config.toml
beta2 = 0.99
precondition_frequency = 16
adamw_lr_other_params = 0.00095
Rows from block 3, named by matrix and row number. Rows with one number belong to one channel. Each number is 50 + 15 x the weight over the matrix's rms, rounded and kept within 0 to 99. All counts start at 0.
# convs0: first 3x3 conv (model.enc.1.1.convs.0.weight, 64x64x3x3), inputs 22-43, a 3x3 kernel for each
# convs1: second 3x3 conv (model.enc.1.1.convs.1.weight, 64x64x3x3, transposed), outputs 22-43, a 3x3 kernel for each
convs0.13:48 56 44 45 37 36 78 28 54 47 58 51 94 42 55 63 51 55 43 41 51 58 43 62 28 66 40 58 34 44 53 76 64 56 66 47 44 63 39 47 37 67 61 45 57 45 39 38 36 58 46 35 62 60 58 57 26 82 79 47 35 56 60 62 53 57 53 47 38 35 58 35 63 38 71 54 74 33 49 69 58 63 49 14 45 76 61 40 75 71 33 51 69 57 44 39 53 33 39 45 39 40 61 62 53 56 32 21 55 64 26 74 34 36 60 51 87 73 46 35 31 46 64 25 51 36 28 71 40 54 37 46 43 31 55 49 46 58 39 37 59 30 36 60 42 65 39 63 31 36 25 47 46 59 31 56 63 55 50 42 72 25 52 57 56 42 84 56 79 59 23 59 44 67 35 83 50 33 66 53 41 38 25 38 61 42 65 77 39 43 49 40 51 65 54 56 73 41
convs1.13:30 75 26 52 55 65 51 42 38 61 60 26 54 59 28 68 39 25 67 31 56 26 40 37 47 56 32 51 52 42 48 53 51 62 70 62 39 59 24 33 61 37 52 31 47 68 37 64 30 35 77 67 39 48 42 47 47 30 19 43 47 44 35 77 43 77 55 55 52 58 49 53 49 58 38 71 42 70 53 57 50 36 30 59 54 34 45 75 68 39 49 52 30 46 39 48 46 35 76 74 57 54 36 61 55 62 78 54 28 46 56 51 46 40 76 44 44 64 42 83 38 51 62 53 51 11 56 68 50 54 73 39 50 32 40 58 45 46 49 21 66 42 50 69 73 49 54 54 74 42 35 68 27 55 45 66 41 48 73 62 56 42 81 63 43 36 20 61 36 54 68 52 27 50 23 14 90 58 43 36 53 34 36 57 52 67 61 61 59 56 53 44 36 17 63 40 44 50
convs0.14:65 34 64 61 47 52 61 34 78 52 55 61 30 34 47 65 51 55 29 45 34 33 50 39 35 42 29 37 47 39 60 90 24 35 54 43 43 41 41 58 42 46 46 37 43 55 23 51 50 20 38 26 36 54 41 59 51 37 39 49 51 32 53 63 55 52 40 61 59 43 76 47 29 49 28 31 40 44 29 34 44 51 51 48 55 60 50 56 62 41 73 27 44 56 52 43 53 21 50 48 55 54 51 54 46 53 28 41 62 35 46 32 32 47 44 48 57 51 38 44 52 45 58 63 60 60 41 48 45 72 46 18 48 49 18 59 26 54 32 46 45 50 51 48 61 56 66 64 58 71 62 69 65 35 42 36 36 43 29 46 51 47 44 33 35 50 49 61 59 81 49 36 61 36 22 48 84 37 51 48 52 61 45 44 56 61 47 53 58 52 60 51 41 52 43 40 53 54
convs1.14:41 62 36 52 50 58 68 93 56 62 51 41 47 51 33 27 53 40 33 12 61 37 32 57 43 34 36 41 66 62 52 32 52 60 66 64 45 58 62 60 76 64 70 61 51 57 63 69 45 61 61 42 63 37 58 56 65 50 35 46 46 33 69 53 31 59 24 17 62 36 51 56 66 59 64 65 61 64 60 36 86 51 32 41 30 61 32 46 49 48 55 48 74 67 53 48 42 45 40 45 41 31 57 51 50 82 42 50 46 25 51 39 30 43 57 57 30 51 51 44 41 43 35 45 29 61 71 60 50 65 51 25 58 59 69 58 53 66 59 33 36 53 53 36 42 41 60 25 57 61 42 51 53 36 21 42 33 43 45 32 57 50 59 37 35 49 53 41 40 60 60 75 64 44 15 45 38 62 35 52 51 63 67 37 53 69 55 31 37 57 36 61 56 37 36 43 29 17
convs0.15:39 52 71 45 69 40 57 34 39 38 49 54 77 54 57 50 33 19 57 55 59 65 48 67 40 37 44 63 68 24 45 62 56 50 46 41 49 51 40 50 51 40 58 77 80 31 09 62 51 70 40 48 68 64 56 54 50 31 67 49 44 41 41 49 51 68 42 59 61 58 48 23 71 48 36 46 64 61 58 36 66 46 66 34 51 56 61 51 62 30 56 59 41 24 44 72 54 44 51 55 45 26 28 38 45 39 62 71 41 35 35 30 32 29 52 42 50 60 48 51 32 28 54 45 37 63 48 58 47 40 40 58 32 44 54 47 36 52 54 66 27 49 48 71 63 49 63 53 35 49 49 26 64 54 68 39 56 56 45 49 46 51 48 73 17 56 54 57 33 63 21 53 47 64 59 65 47 53 64 67 45 54 46 73 42 51 47 56 61 54 54 42 47 43 44 40 58 41
convs1.15:60 66 46 58 44 59 58 29 43 58 48 55 58 43 32 67 38 63 66 40 60 60 49 54 41 37 47 51 46 44 47 38 51 66 55 49 36 33 49 63 43 54 49 55 55 42 31 49 87 46 23 57 60 49 48 49 56 56 58 76 47 39 50 62 46 34 49 42 64 34 47 65 56 50 35 58 67 56 37 55 32 74 61 68 50 44 48 66 58 53 35 26 36 29 41 45 61 42 31 24 25 72 56 59 65 74 66 51 59 47 50 58 62 52 83 55 54 35 47 56 48 86 57 50 50 55 33 50 44 32 61 56 50 32 48 46 47 58 57 35 37 49 41 57 40 60 48 44 67 37 43 48 50 59 50 48 51 62 50 48 41 57 58 36 47 37 38 41 49 45 46 31 33 52 40 44 46 54 64 48 35 39 47 36 67 46 35 39 56 54 65 73 37 55 52 50 47 42
convs0.16:46 39 44 50 35 34 45 58 44 62 24 44 50 60 75 39 13 49 51 60 35 66 71 60 64 47 26 54 54 44 60 64 44 51 35 56 59 49 38 53 58 56 33 21 69 53 41 67 43 62 71 89 48 46 63 55 60 65 27 47 36 58 52 32 47 46 31 45 59 57 70 42 58 40 46 42 66 70 34 69 43 52 58 52 68 59 54 64 47 48 56 71 42 66 54 61 44 29 43 64 80 43 50 21 34 67 43 38 47 50 43 58 06 49 48 37 38 16 52 64 42 48 58 54 71 37 56 45 42 36 56 72 33 55 50 57 50 62 51 41 41 61 52 47 34 59 48 57 51 40 42 42 51 46 47 48 69 42 42 55 42 63 61 37 53 32 67 52 54 56 39 57 51 47 63 62 60 51 41 62 83 58 74 39 65 37 29 49 68 43 23 40 36 80 55 62 40 55
convs1.16:71 50 58 55 74 36 48 40 55 56 63 44 25 20 39 55 62 51 71 42 34 54 28 45 62 65 67 52 55 41 56 56 21 50 33 36 35 46 46 49 47 30 65 48 31 60 58 39 28 52 51 55 55 41 38 50 58 65 67 60 44 57 51 26 37 35 46 59 72 43 48 67 51 48 54 53 41 51 41 54 43 60 56 34 59 59 51 72 55 63 65 69 69 34 38 33 56 38 47 66 52 30 68 93 49 51 41 25 66 58 42 56 88 48 65 43 40 38 23 33 43 49 62 23 51 64 56 58 49 54 90 61 44 47 37 52 38 57 49 66 53 54 46 41 47 35 47 49 55 60 69 51 85 52 41 49 46 47 46 46 53 35 74 46 41 67 38 50 66 54 56 41 43 52 40 34 48 56 45 36 13 47 62 56 30 49 27 38 32 27 54 57 48 40 70 33 86 63
convs0.17:41 47 41 55 64 73 51 56 35 36 58 44 62 52 53 58 54 57 62 48 58 36 60 89 45 70 44 66 25 49 48 59 47 48 51 46 17 34 54 60 38 46 52 49 45 53 65 53 72 61 62 60 13 57 64 46 52 65 56 38 58 46 63 58 81 48 49 57 67 36 35 48 61 43 64 55 64 45 37 55 49 44 53 31 33 23 53 49 51 51 65 58 49 61 51 63 66 51 26 40 41 40 48 64 50 56 55 53 66 41 43 59 57 48 42 40 63 60 57 40 54 34 61 71 69 34 65 40 60 52 70 37 52 37 42 67 73 63 42 60 70 33 42 55 62 31 54 56 71 61 69 78 50 23 42 57 53 24 35 73 39 42 61 53 46 44 33 58 45 31 52 53 70 45 76 51 66 58 67 82 45 77 78 48 59 33 80 76 39 61 48 55 66 66 57 47 13 53
convs1.17:68 32 34 34 72 54 57 41 42 59 52 42 36 24 44 49 55 58 49 43 49 30 61 69 59 57 38 55 19 23 48 34 41 51 57 38 43 42 39 35 57 31 25 53 62 47 85 66 34 30 41 46 74 56 63 57 76 71 62 45 59 57 62 59 62 62 55 39 44 49 22 46 77 44 61 43 27 38 36 22 41 43 59 43 75 71 37 68 51 65 64 86 39 34 67 54 39 68 66 53 45 50 49 61 34 39 34 30 37 74 49 49 29 39 67 60 50 64 41 36 60 62 49 36 48 33 57 61 51 40 44 49 45 80 43 31 52 76 59 28 53 52 24 22 47 43 36 50 49 62 51 72 27 33 44 30 66 46 40 66 47 57 48 75 41 49 58 58 53 45 55 37 34 46 29 57 36 69 60 57 81 29 55 62 54 46 42 35 61 68 50 50 52 24 42 39 54 34
convs0.18:41 18 37 26 35 71 58 86 33 25 45 34 16 53 63 48 59 47 45 41 61 50 49 34 43 65 48 57 42 36 60 42 54 68 68 18 43 54 38 54 74 49 08 46 57 49 21 70 33 42 70 36 51 55 50 94 54 69 81 04 83 14 51 52 51 82 31 60 33 55 48 16 56 58 60 33 37 43 25 54 44 79 99 47 58 19 58 11 18 75 39 39 43 63 20 63 77 72 50 43 70 14 27 58 53 17 00 95 40 03 84 46 74 54 59 77 10 50 57 48 55 23 53 37 21 56 51 65 72 59 54 42 38 40 28 38 53 77 59 57 66 48 20 42 40 50 65 66 49 44 42 44 40 39 30 32 45 20 59 52 46 62 50 50 75 56 92 65 56 70 33 34 50 75 47 70 87 56 67 49 38 73 71 48 69 25 52 36 52 42 61 47 52 53 55 58 64 38
convs1.18:86 43 28 40 43 34 55 77 82 52 60 50 34 42 32 38 73 69 50 42 35 38 80 28 70 51 49 78 42 42 45 39 60 40 70 80 51 53 58 55 48 37 34 46 53 56 51 60 36 22 50 60 22 51 58 47 51 71 87 40 50 40 36 68 67 72 61 91 51 22 75 75 32 40 71 46 50 40 42 25 41 43 50 51 57 53 43 52 22 38 72 22 37 44 39 34 40 28 62 36 41 53 48 13 84 22 12 29 64 39 59 42 77 59 42 65 82 30 48 69 31 39 62 22 38 62 53 68 67 47 48 59 49 65 80 45 82 24 44 58 55 32 78 61 77 34 34 38 25 45 34 60 70 41 62 74 63 87 36 55 66 44 45 19 19 32 00 46 33 34 64 49 54 71 42 47 47 66 57 72 52 91 79 68 65 61 63 54 89 44 60 42 37 30 58 49 37 57
convs0.19:26 34 33 46 46 52 39 60 51 33 82 39 71 31 03 42 56 71 51 57 55 45 51 52 55 48 55 41 52 64 45 38 57 58 59 54 39 73 33 50 34 50 56 24 44 62 55 47 60 60 47 42 40 32 51 48 50 69 57 60 46 48 51 46 36 56 69 56 24 40 22 69 69 64 48 53 77 40 43 41 39 36 56 42 45 29 49 64 48 37 55 43 57 37 54 46 54 32 34 51 37 66 55 64 58 49 65 38 45 52 43 63 62 74 42 42 59 56 69 53 67 74 63 54 71 56 32 31 79 42 58 07 45 28 59 44 39 76 80 08 35 56 59 23 68 49 54 47 55 36 52 53 43 49 78 81 61 99 62 48 69 63 37 38 39 59 35 67 53 54 33 60 48 53 61 67 61 75 63 60 54 45 45 42 32 78 50 57 63 60 56 54 41 73 34 68 21 66
convs1.19:32 32 67 46 94 67 54 71 45 41 34 24 51 07 34 39 48 56 43 31 33 50 74 49 40 22 53 20 57 70 81 52 34 72 74 35 59 45 66 55 62 63 62 28 40 72 35 59 60 09 38 46 36 20 47 61 59 36 49 37 31 46 53 63 70 36 66 44 34 55 43 57 30 47 32 16 47 29 45 30 43 42 55 39 34 30 36 74 35 54 62 45 59 65 41 55 52 57 58 31 54 58 67 19 66 63 25 30 49 47 44 54 60 59 41 33 47 52 68 44 72 41 51 44 63 55 48 31 44 61 17 29 59 50 57 77 51 29 50 46 43 40 70 56 62 60 40 65 34 27 46 49 36 50 45 27 31 37 24 48 37 46 25 57 54 28 73 50 69 71 28 63 72 53 43 80 41 84 66 66 40 51 60 58 78 35 45 59 48 56 50 70 86 06 61 49 36 41
convs0.20:44 38 37 47 46 56 55 39 63 54 63 52 56 78 70 58 56 60 46 46 56 35 66 69 37 42 52 63 42 50 59 48 43 54 43 53 40 52 60 34 69 85 26 64 58 68 40 41 43 58 82 42 40 51 66 53 59 31 67 73 50 37 34 56 34 47 60 71 57 47 42 69 56 20 56 50 08 47 49 58 46 29 39 41 34 45 63 69 38 52 59 47 43 36 36 52 40 45 61 29 51 34 24 11 40 41 29 57 59 46 53 49 48 63 52 64 49 44 61 58 65 47 46 35 60 34 59 40 44 73 41 40 53 41 68 21 41 23 31 60 23 38 29 48 53 37 64 58 24 53 41 57 60 36 77 58 52 65 42 52 68 54 45 53 40 44 73 36 58 67 58 34 50 60 88 36 52 39 43 49 40 59 75 35 51 45 32 59 52 54 57 56 60 54 55 64 63 54
convs1.20:64 42 45 57 41 32 26 62 22 35 52 39 28 43 47 41 52 48 34 46 64 24 16 62 36 38 60 53 55 65 56 57 41 55 46 23 43 42 60 22 00 92 34 28 56 47 63 62 13 56 76 51 54 56 49 48 47 30 47 49 49 56 31 24 51 52 30 29 67 53 38 64 42 64 45 63 58 25 58 78 52 59 48 39 63 51 63 41 55 53 53 54 47 46 40 64 63 47 45 39 59 32 42 64 41 52 62 62 53 44 46 43 61 72 56 51 45 52 49 46 59 29 47 25 44 55 47 58 46 65 75 62 53 49 30 51 49 33 57 74 42 45 54 38 44 39 46 71 99 01 56 66 37 38 38 42 62 43 74 38 34 52 50 54 36 29 26 65 38 54 65 39 35 68 52 70 07 49 70 37 47 54 54 53 49 61 38 59 38 52 30 20 62 42 57 56 46 44
convs0.21:54 56 32 42 48 55 37 44 52 21 62 48 55 28 30 31 61 29 70 71 50 69 50 59 63 44 58 50 23 43 44 38 53 48 65 48 61 63 27 50 51 32 51 49 42 29 37 51 52 52 38 60 80 37 26 46 37 73 39 58 45 63 77 48 73 55 44 64 73 58 51 49 50 35 58 31 57 43 44 63 47 51 75 65 59 44 26 40 11 34 58 37 38 33 44 27 42 68 49 49 30 39 35 47 61 58 59 65 41 39 71 73 42 49 50 59 58 60 57 55 57 52 35 45 23 60 37 46 45 53 52 32 49 51 62 44 50 61 59 54 78 61 45 46 56 60 50 26 32 60 17 54 72 49 71 61 48 23 42 23 40 21 45 56 40 51 29 47 48 58 00 50 42 45 54 41 52 37 44 52 64 52 72 51 65 40 59 52 57 44 60 41 59 46 57 46 56 45
convs1.21:38 64 53 48 84 72 54 53 50 58 48 33 57 57 47 51 42 61 52 51 49 47 54 32 39 40 40 51 36 41 52 63 47 39 63 52 55 46 49 63 39 59 56 37 33 59 27 46 56 49 47 57 50 49 18 36 58 57 90 34 45 38 47 61 37 40 33 36 56 57 27 52 48 36 41 37 40 41 47 55 42 77 84 70 79 60 32 49 59 54 52 52 41 57 52 59 56 58 48 25 38 41 43 40 53 63 59 42 50 42 39 69 44 43 36 63 36 52 71 48 69 56 47 61 57 41 19 46 55 66 67 47 56 67 58 60 64 49 50 57 29 32 50 50 46 26 55 25 56 73 47 41 35 44 46 38 48 83 41 32 34 54 90 53 58 36 69 57 53 58 58 79 52 60 71 85 50 54 52 47 37 58 42 62 61 50 34 40 34 48 40 51 45 80 47 64 48 40
convs0.22:33 51 47 30 49 48 68 55 47 59 23 45 45 64 74 54 38 53 32 60 60 22 50 59 45 49 42 65 36 34 58 62 34 42 49 45 54 53 39 70 50 44 51 31 61 45 60 45 53 39 35 46 60 43 60 54 53 56 66 30 69 59 53 51 65 49 45 68 75 66 32 38 35 35 42 29 42 61 26 49 55 53 61 55 73 47 26 45 47 58 31 19 64 08 50 26 46 51 41 41 54 48 53 49 58 68 48 53 54 24 51 05 14 80 52 40 49 41 49 55 43 54 46 41 40 45 62 52 44 90 66 80 56 54 53 39 51 39 33 39 50 60 49 52 40 44 72 42 45 69 48 64 35 53 63 51 27 70 78 55 50 46 45 61 32 36 73 51 47 49 68 60 77 52 48 58 59 43 54 31 62 79 41 44 46 67 39 52 38 42 62 41 56 40 49 52 50 44
convs1.22:40 55 62 44 64 59 52 70 58 55 64 53 28 72 99 42 59 44 47 49 48 57 66 29 52 60 45 68 47 45 27 58 70 69 49 48 37 43 54 75 75 56 46 50 32 44 56 47 30 70 32 47 44 48 47 48 33 58 70 31 51 28 37 68 47 27 31 45 65 51 24 61 42 60 71 11 32 08 35 55 35 31 55 55 46 13 65 44 42 65 63 36 44 14 36 61 61 67 68 55 81 61 65 17 83 47 76 42 47 47 47 33 38 61 49 62 43 75 49 31 52 33 52 56 38 74 61 51 53 50 36 43 45 64 18 33 53 50 53 48 49 28 31 25 63 57 53 49 75 60 50 55 57 62 47 29 32 72 30 54 30 23 68 68 73 78 46 47 81 53 41 59 44 55 42 33 36 63 47 45 61 34 43 36 48 69 48 34 50 74 62 57 59 73 75 61 73 67
convs0.23:51 30 45 37 46 40 52 38 47 50 60 60 38 34 18 49 68 58 56 71 67 42 34 28 52 54 42 39 26 44 49 67 59 36 56 45 58 48 70 41 94 76 65 30 43 48 61 63 38 41 59 49 51 58 46 61 47 56 28 30 35 68 30 46 50 51 52 37 32 52 50 33 60 00 22 33 48 78 42 48 42 45 76 40 51 65 20 45 35 43 52 46 40 41 60 58 64 52 60 62 47 51 48 85 62 37 67 38 52 55 31 38 28 58 50 47 55 36 34 53 45 58 56 75 35 24 37 50 44 60 34 45 48 52 57 32 47 33 43 41 25 51 21 04 52 06 52 43 65 76 67 80 35 36 47 52 49 63 43 35 60 47 72 64 66 57 99 70 59 38 33 32 20 32 39 49 76 30 44 33 52 53 59 50 31 33 30 39 30 47 51 68 62 74 67 63 59 74
convs1.23:64 40 42 52 24 65 62 54 56 50 50 42 61 56 45 47 23 54 66 51 62 57 60 55 40 37 43 47 29 43 38 27 71 57 78 34 73 96 47 43 35 61 22 40 44 36 79 61 42 66 54 43 37 67 62 42 54 59 32 57 44 68 49 63 69 58 48 56 53 32 48 47 63 35 56 26 30 72 68 88 62 58 61 46 51 65 48 60 57 63 58 89 24 46 45 57 44 36 50 38 55 40 42 38 54 62 57 56 38 64 50 49 74 55 52 42 56 52 57 48 38 65 39 26 57 42 47 71 57 73 54 43 45 77 49 57 45 64 63 40 46 44 66 57 50 02 37 17 36 67 66 99 29 54 51 53 56 25 42 45 23 63 71 76 29 77 20 52 32 06 38 50 14 71 16 51 63 52 80 50 49 47 53 67 68 42 36 44 40 26 60 35 45 31 65 55 44 60
convs0.24:58 46 63 40 37 44 52 58 30 31 91 42 34 30 26 57 48 36 42 37 45 31 23 37 59 35 42 43 68 41 43 70 74 53 58 35 47 41 74 53 46 45 35 47 40 44 31 24 51 66 40 38 69 64 70 60 31 56 54 38 44 49 81 54 61 56 42 37 54 64 35 54 23 30 57 51 51 67 73 67 43 39 65 52 53 79 64 44 47 47 50 32 54 42 62 48 37 56 57 42 50 45 74 39 43 50 72 68 31 60 61 31 56 51 59 50 39 44 53 40 66 39 52 57 47 28 39 53 46 58 29 55 57 57 55 48 25 47 54 27 25 56 38 67 46 45 50 48 35 30 59 51 46 56 38 27 53 69 59 55 35 33 77 61 43 67 45 46 49 53 41 49 52 48 36 68 62 48 61 53 50 64 55 48 55 29 54 51 53 59 55 35 65 44 59 65 51 49
convs1.24:57 23 38 69 46 42 39 44 62 64 60 34 53 70 47 47 07 63 48 30 33 52 62 50 66 47 34 65 45 39 43 59 57 62 42 56 51 61 54 58 53 50 43 60 52 37 32 30 62 28 48 62 23 69 48 38 53 51 53 56 56 71 30 50 50 34 47 51 62 38 45 42 49 54 54 26 37 54 46 66 53 48 72 44 37 34 54 52 50 75 45 50 55 54 41 75 28 61 38 22 47 51 49 57 46 49 43 55 68 84 28 22 52 62 48 20 66 80 57 37 55 62 40 33 35 37 52 35 43 40 69 42 60 55 58 41 67 55 52 48 34 52 49 46 44 59 44 44 67 35 42 61 51 59 52 45 08 20 36 65 52 34 55 32 46 30 37 40 50 58 42 38 62 29 38 66 60 64 50 52 45 64 33 57 59 44 29 32 65 46 74 35 56 46 27 65 46 54
convs0.25:56 71 41 71 98 73 53 56 55 50 50 45 44 16 41 44 39 58 63 64 67 45 56 67 49 25 67 62 59 32 37 58 43 51 58 41 52 36 60 46 61 39 48 48 71 24 43 38 29 25 53 56 38 38 52 77 43 44 53 50 57 24 56 43 45 50 56 58 44 40 71 30 39 37 47 28 52 35 47 44 87 36 81 32 28 34 78 48 38 55 58 57 40 36 77 56 49 37 57 65 50 29 35 32 31 46 70 53 58 23 54 41 61 45 30 41 57 36 34 68 63 52 50 27 43 60 62 70 59 69 75 78 55 57 70 38 57 50 31 28 67 59 47 54 46 39 53 71 56 58 58 64 55 53 11 49 56 30 04 67 58 50 81 38 42 55 99 38 56 43 88 36 34 65 37 86 40 32 41 54 45 53 26 30 41 26 62 51 42 50 87 47 54 77 55 50 08 54
convs1.25:61 50 40 63 07 55 77 42 48 59 71 36 25 63 56 42 36 56 51 57 53 38 60 53 41 34 56 32 18 37 49 46 39 91 70 46 46 49 39 74 62 61 50 82 40 60 53 36 40 82 81 74 50 66 49 62 67 34 28 33 61 29 53 81 28 66 53 56 45 30 55 57 26 53 60 65 42 67 50 59 35 38 56 59 11 67 73 57 27 58 48 57 79 50 44 47 59 63 43 48 30 49 80 36 54 60 63 33 50 39 50 40 32 26 34 62 47 39 69 57 32 50 58 61 43 41 47 57 50 32 21 45 84 60 50 26 98 54 30 67 72 72 28 51 42 12 54 57 23 31 54 66 56 50 62 36 53 58 44 65 46 46 43 87 63 23 29 45 79 10 31 29 60 58 72 34 29 30 68 60 49 51 29 38 51 56 57 37 47 45 89 48 41 36 48 59 06 47
convs0.26:43 87 31 61 49 91 43 49 34 62 50 58 56 59 57 56 48 39 49 48 47 42 72 62 49 44 54 54 71 40 51 34 63 48 57 54 59 44 57 45 09 41 38 36 37 51 46 39 55 61 44 41 38 66 51 47 61 23 31 52 50 33 41 37 74 52 38 60 43 51 48 55 37 42 63 54 19 34 28 51 70 25 58 32 81 42 44 53 64 40 53 26 46 66 37 52 27 68 25 44 53 52 40 39 34 56 45 48 47 40 44 62 46 53 56 48 42 43 57 60 54 82 44 45 55 72 32 52 53 61 62 62 54 24 61 47 43 36 43 25 36 34 34 41 38 26 44 20 36 64 35 51 65 52 35 66 53 59 30 54 57 48 12 79 39 55 16 40 27 29 60 61 68 44 68 80 56 55 47 66 59 81 26 53 58 61 32 43 67 49 44 77 58 50 38 32 68 50
convs1.26:55 32 62 23 86 43 40 11 58 58 64 80 55 37 54 62 49 39 41 46 51 47 57 45 52 40 61 70 54 55 52 76 43 67 19 53 59 82 56 34 78 50 44 52 36 53 59 59 40 36 43 36 50 39 69 63 67 36 72 85 72 47 62 60 49 44 61 58 47 45 44 50 36 48 49 67 55 58 51 48 76 46 18 32 69 46 34 54 49 60 53 41 60 33 56 53 59 76 30 50 51 53 81 61 55 33 49 63 45 40 51 42 51 39 66 55 52 49 51 42 46 53 66 71 35 67 42 79 44 61 52 53 60 46 54 63 57 64 58 48 53 77 52 72 40 51 45 46 44 55 60 55 75 57 39 42 64 66 56 65 49 55 47 56 63 59 46 45 66 52 78 46 51 55 29 42 37 60 34 56 41 43 67 47 46 47 64 30 42 65 47 65 67 72 44 25 58 63
convs0.27:46 44 51 44 29 45 55 40 67 57 45 39 54 32 35 28 33 47 56 40 59 36 59 79 47 48 58 45 65 37 55 71 67 55 57 58 45 32 48 50 55 47 74 53 52 66 37 44 33 39 45 53 54 34 60 58 64 50 46 49 47 48 56 56 47 55 39 39 63 40 48 60 28 43 63 32 40 47 22 23 57 67 68 51 57 59 48 31 24 55 51 39 36 68 70 61 71 62 57 55 68 57 48 17 69 44 76 67 80 41 38 33 22 66 28 37 44 73 34 61 56 47 34 78 36 65 44 65 44 68 51 70 59 40 54 84 60 63 74 36 42 59 46 69 54 45 55 60 55 53 48 54 57 38 49 50 67 49 46 36 83 64 43 65 55 38 57 58 33 43 52 34 66 34 71 73 55 26 64 51 47 46 46 61 28 34 45 51 63 48 87 44 41 68 43 36 90 45
convs1.27:51 62 35 54 47 56 63 48 51 54 47 54 75 61 71 68 54 72 58 54 58 42 37 44 47 40 58 43 45 65 55 47 41 57 41 50 48 42 52 54 49 40 46 53 66 42 32 40 44 52 50 38 42 26 43 64 47 71 64 42 51 54 60 52 53 46 32 50 56 61 33 35 60 77 67 62 66 69 54 59 52 45 75 47 42 51 47 29 39 48 39 49 42 52 48 43 62 61 61 37 56 65 46 75 66 41 50 47 53 57 56 31 64 55 55 51 38 33 61 38 75 76 50 56 55 20 43 46 48 31 52 32 40 43 37 64 52 72 63 62 51 65 59 61 50 50 52 48 34 35 51 50 43 50 54 57 47 45 39 45 56 51 52 41 62 45 38 71 52 43 48 52 42 45 59 48 50 50 41 52 42 43 39 68 77 43 44 58 64 43 55 40 64 61 47 46 61 51
convs0.28:57 15 62 69 46 28 40 26 48 56 54 68 25 73 89 67 02 57 40 58 31 77 40 47 48 53 38 44 37 58 37 43 57 60 43 42 40 72 50 28 63 53 55 71 44 46 36 54 70 52 64 30 34 75 65 35 39 67 50 89 73 53 24 52 32 58 93 00 41 33 41 50 68 54 75 39 55 61 53 61 48 70 49 35 55 43 70 40 31 54 48 27 43 27 63 45 25 55 54 32 47 60 02 37 58 31 38 55 36 51 50 32 35 37 64 24 48 76 35 32 29 77 56 62 65 64 63 50 58 50 04 04 43 40 56 29 48 48 45 05 44 28 18 64 40 38 58 36 48 64 44 43 41 47 31 43 72 07 74 64 56 57 48 48 24 71 50 33 47 46 42 60 54 59 58 55 63 60 56 43 53 46 45 69 55 15 51 54 66 48 33 60 55 16 37 72 16 20
convs1.28:47 49 40 73 36 32 52 50 25 50 45 44 28 36 50 44 41 72 46 50 37 53 58 56 45 37 66 37 41 52 29 35 57 33 45 60 51 65 46 48 46 79 39 52 71 50 71 53 45 16 82 26 32 54 59 34 50 37 54 29 40 59 39 22 86 60 41 99 08 43 66 37 38 45 63 52 57 70 40 30 55 52 61 54 48 41 37 54 61 70 70 58 61 72 37 32 46 44 41 24 60 57 50 26 64 23 58 73 42 58 30 85 68 99 29 50 67 57 37 58 71 65 51 41 39 38 39 49 46 44 49 37 46 65 45 36 72 45 22 76 66 36 42 38 31 46 44 50 37 59 45 35 72 60 46 46 36 67 22 48 54 31 40 49 49 73 52 20 59 47 62 53 33 77 58 53 90 30 48 37 36 28 61 50 46 39 51 56 54 44 63 62 49 93 50 49 74 45
convs0.29:57 31 47 59 39 08 49 59 54 37 61 48 22 52 71 59 50 54 67 39 49 41 37 57 55 74 48 71 55 67 51 60 48 51 66 57 33 45 30 46 52 45 51 74 59 65 30 26 63 72 45 32 55 41 65 41 54 32 51 71 34 41 50 45 43 65 56 45 30 39 48 46 43 47 68 39 46 43 51 21 37 44 55 27 44 64 41 54 32 45 41 56 33 68 66 56 55 41 62 59 61 47 68 59 32 63 40 38 67 54 57 28 54 63 46 38 52 40 33 53 32 57 50 38 44 51 68 64 54 73 68 68 51 64 55 60 55 42 53 77 95 45 43 41 70 33 54 30 38 37 49 33 60 55 60 68 42 57 43 82 81 30 48 62 41 52 52 54 37 37 63 48 45 51 44 58 68 50 42 59 38 45 59 47 42 32 40 59 32 55 60 45 56 69 67 58 50 42
convs1.29:30 40 40 82 66 43 52 58 57 55 61 49 33 41 53 31 39 58 56 41 45 41 48 29 41 39 38 59 38 54 64 48 41 52 48 45 57 34 50 36 19 43 65 39 66 67 25 56 58 48 54 49 55 45 65 68 55 33 37 57 56 49 29 71 48 65 35 15 25 58 62 64 71 68 61 35 18 26 52 35 54 48 61 22 33 40 58 71 56 36 43 58 51 55 55 32 32 61 46 92 67 52 76 45 15 51 29 19 57 43 33 24 59 61 52 36 38 44 60 64 67 57 69 53 65 59 35 41 27 83 58 72 45 45 67 64 42 46 38 53 67 69 51 44 50 50 49 44 29 15 39 54 24 45 45 53 53 45 33 59 56 55 80 70 44 76 57 50 59 67 42 85 65 43 47 60 33 51 51 30 40 39 34 73 74 58 54 43 64 24 59 44 63 66 56 30 39 46
convs0.30:39 74 52 68 77 51 51 32 29 62 58 45 49 51 49 31 47 61 50 74 73 68 25 40 63 44 55 38 31 56 27 31 54 38 63 24 54 49 70 32 68 69 50 43 38 40 63 81 36 83 64 52 73 59 47 34 41 53 22 67 63 25 64 47 53 29 72 41 42 56 50 46 51 46 64 44 40 17 40 47 26 53 47 45 41 54 40 37 38 43 33 51 47 41 42 24 66 29 36 25 50 52 41 65 63 60 70 12 39 68 56 48 46 38 44 57 55 58 42 66 48 59 79 48 64 55 49 51 56 34 63 63 54 61 59 49 30 36 33 32 56 52 37 46 51 63 56 50 33 51 63 21 42 48 71 61 63 50 21 58 36 38 53 50 40 90 91 51 31 43 60 46 34 40 59 43 42 37 38 52 42 32 45 63 28 49 36 48 31 47 76 58 50 53 49 52 62 51
convs1.30:39 56 41 42 25 41 54 36 50 61 44 57 48 44 44 69 31 33 54 49 53 45 62 48 46 24 69 67 30 73 48 59 58 45 47 52 60 46 34 33 32 69 45 69 57 45 35 47 17 48 72 23 28 45 47 71 38 46 58 49 59 40 69 39 46 36 69 83 35 47 43 48 49 26 53 80 54 47 37 43 43 46 78 45 71 46 52 53 46 42 47 76 45 63 74 43 31 55 71 82 35 29 24 28 54 68 53 69 53 55 40 61 45 35 46 41 44 40 43 47 29 47 57 54 40 36 41 51 51 38 80 72 59 55 28 65 31 70 43 72 47 68 62 61 43 71 38 67 66 38 42 35 56 59 51 64 53 63 38 55 55 54 29 19 72 50 07 57 73 59 38 52 40 37 58 55 70 59 55 49 57 51 49 46 57 48 46 51 56 61 50 50 48 61 47 40 30 69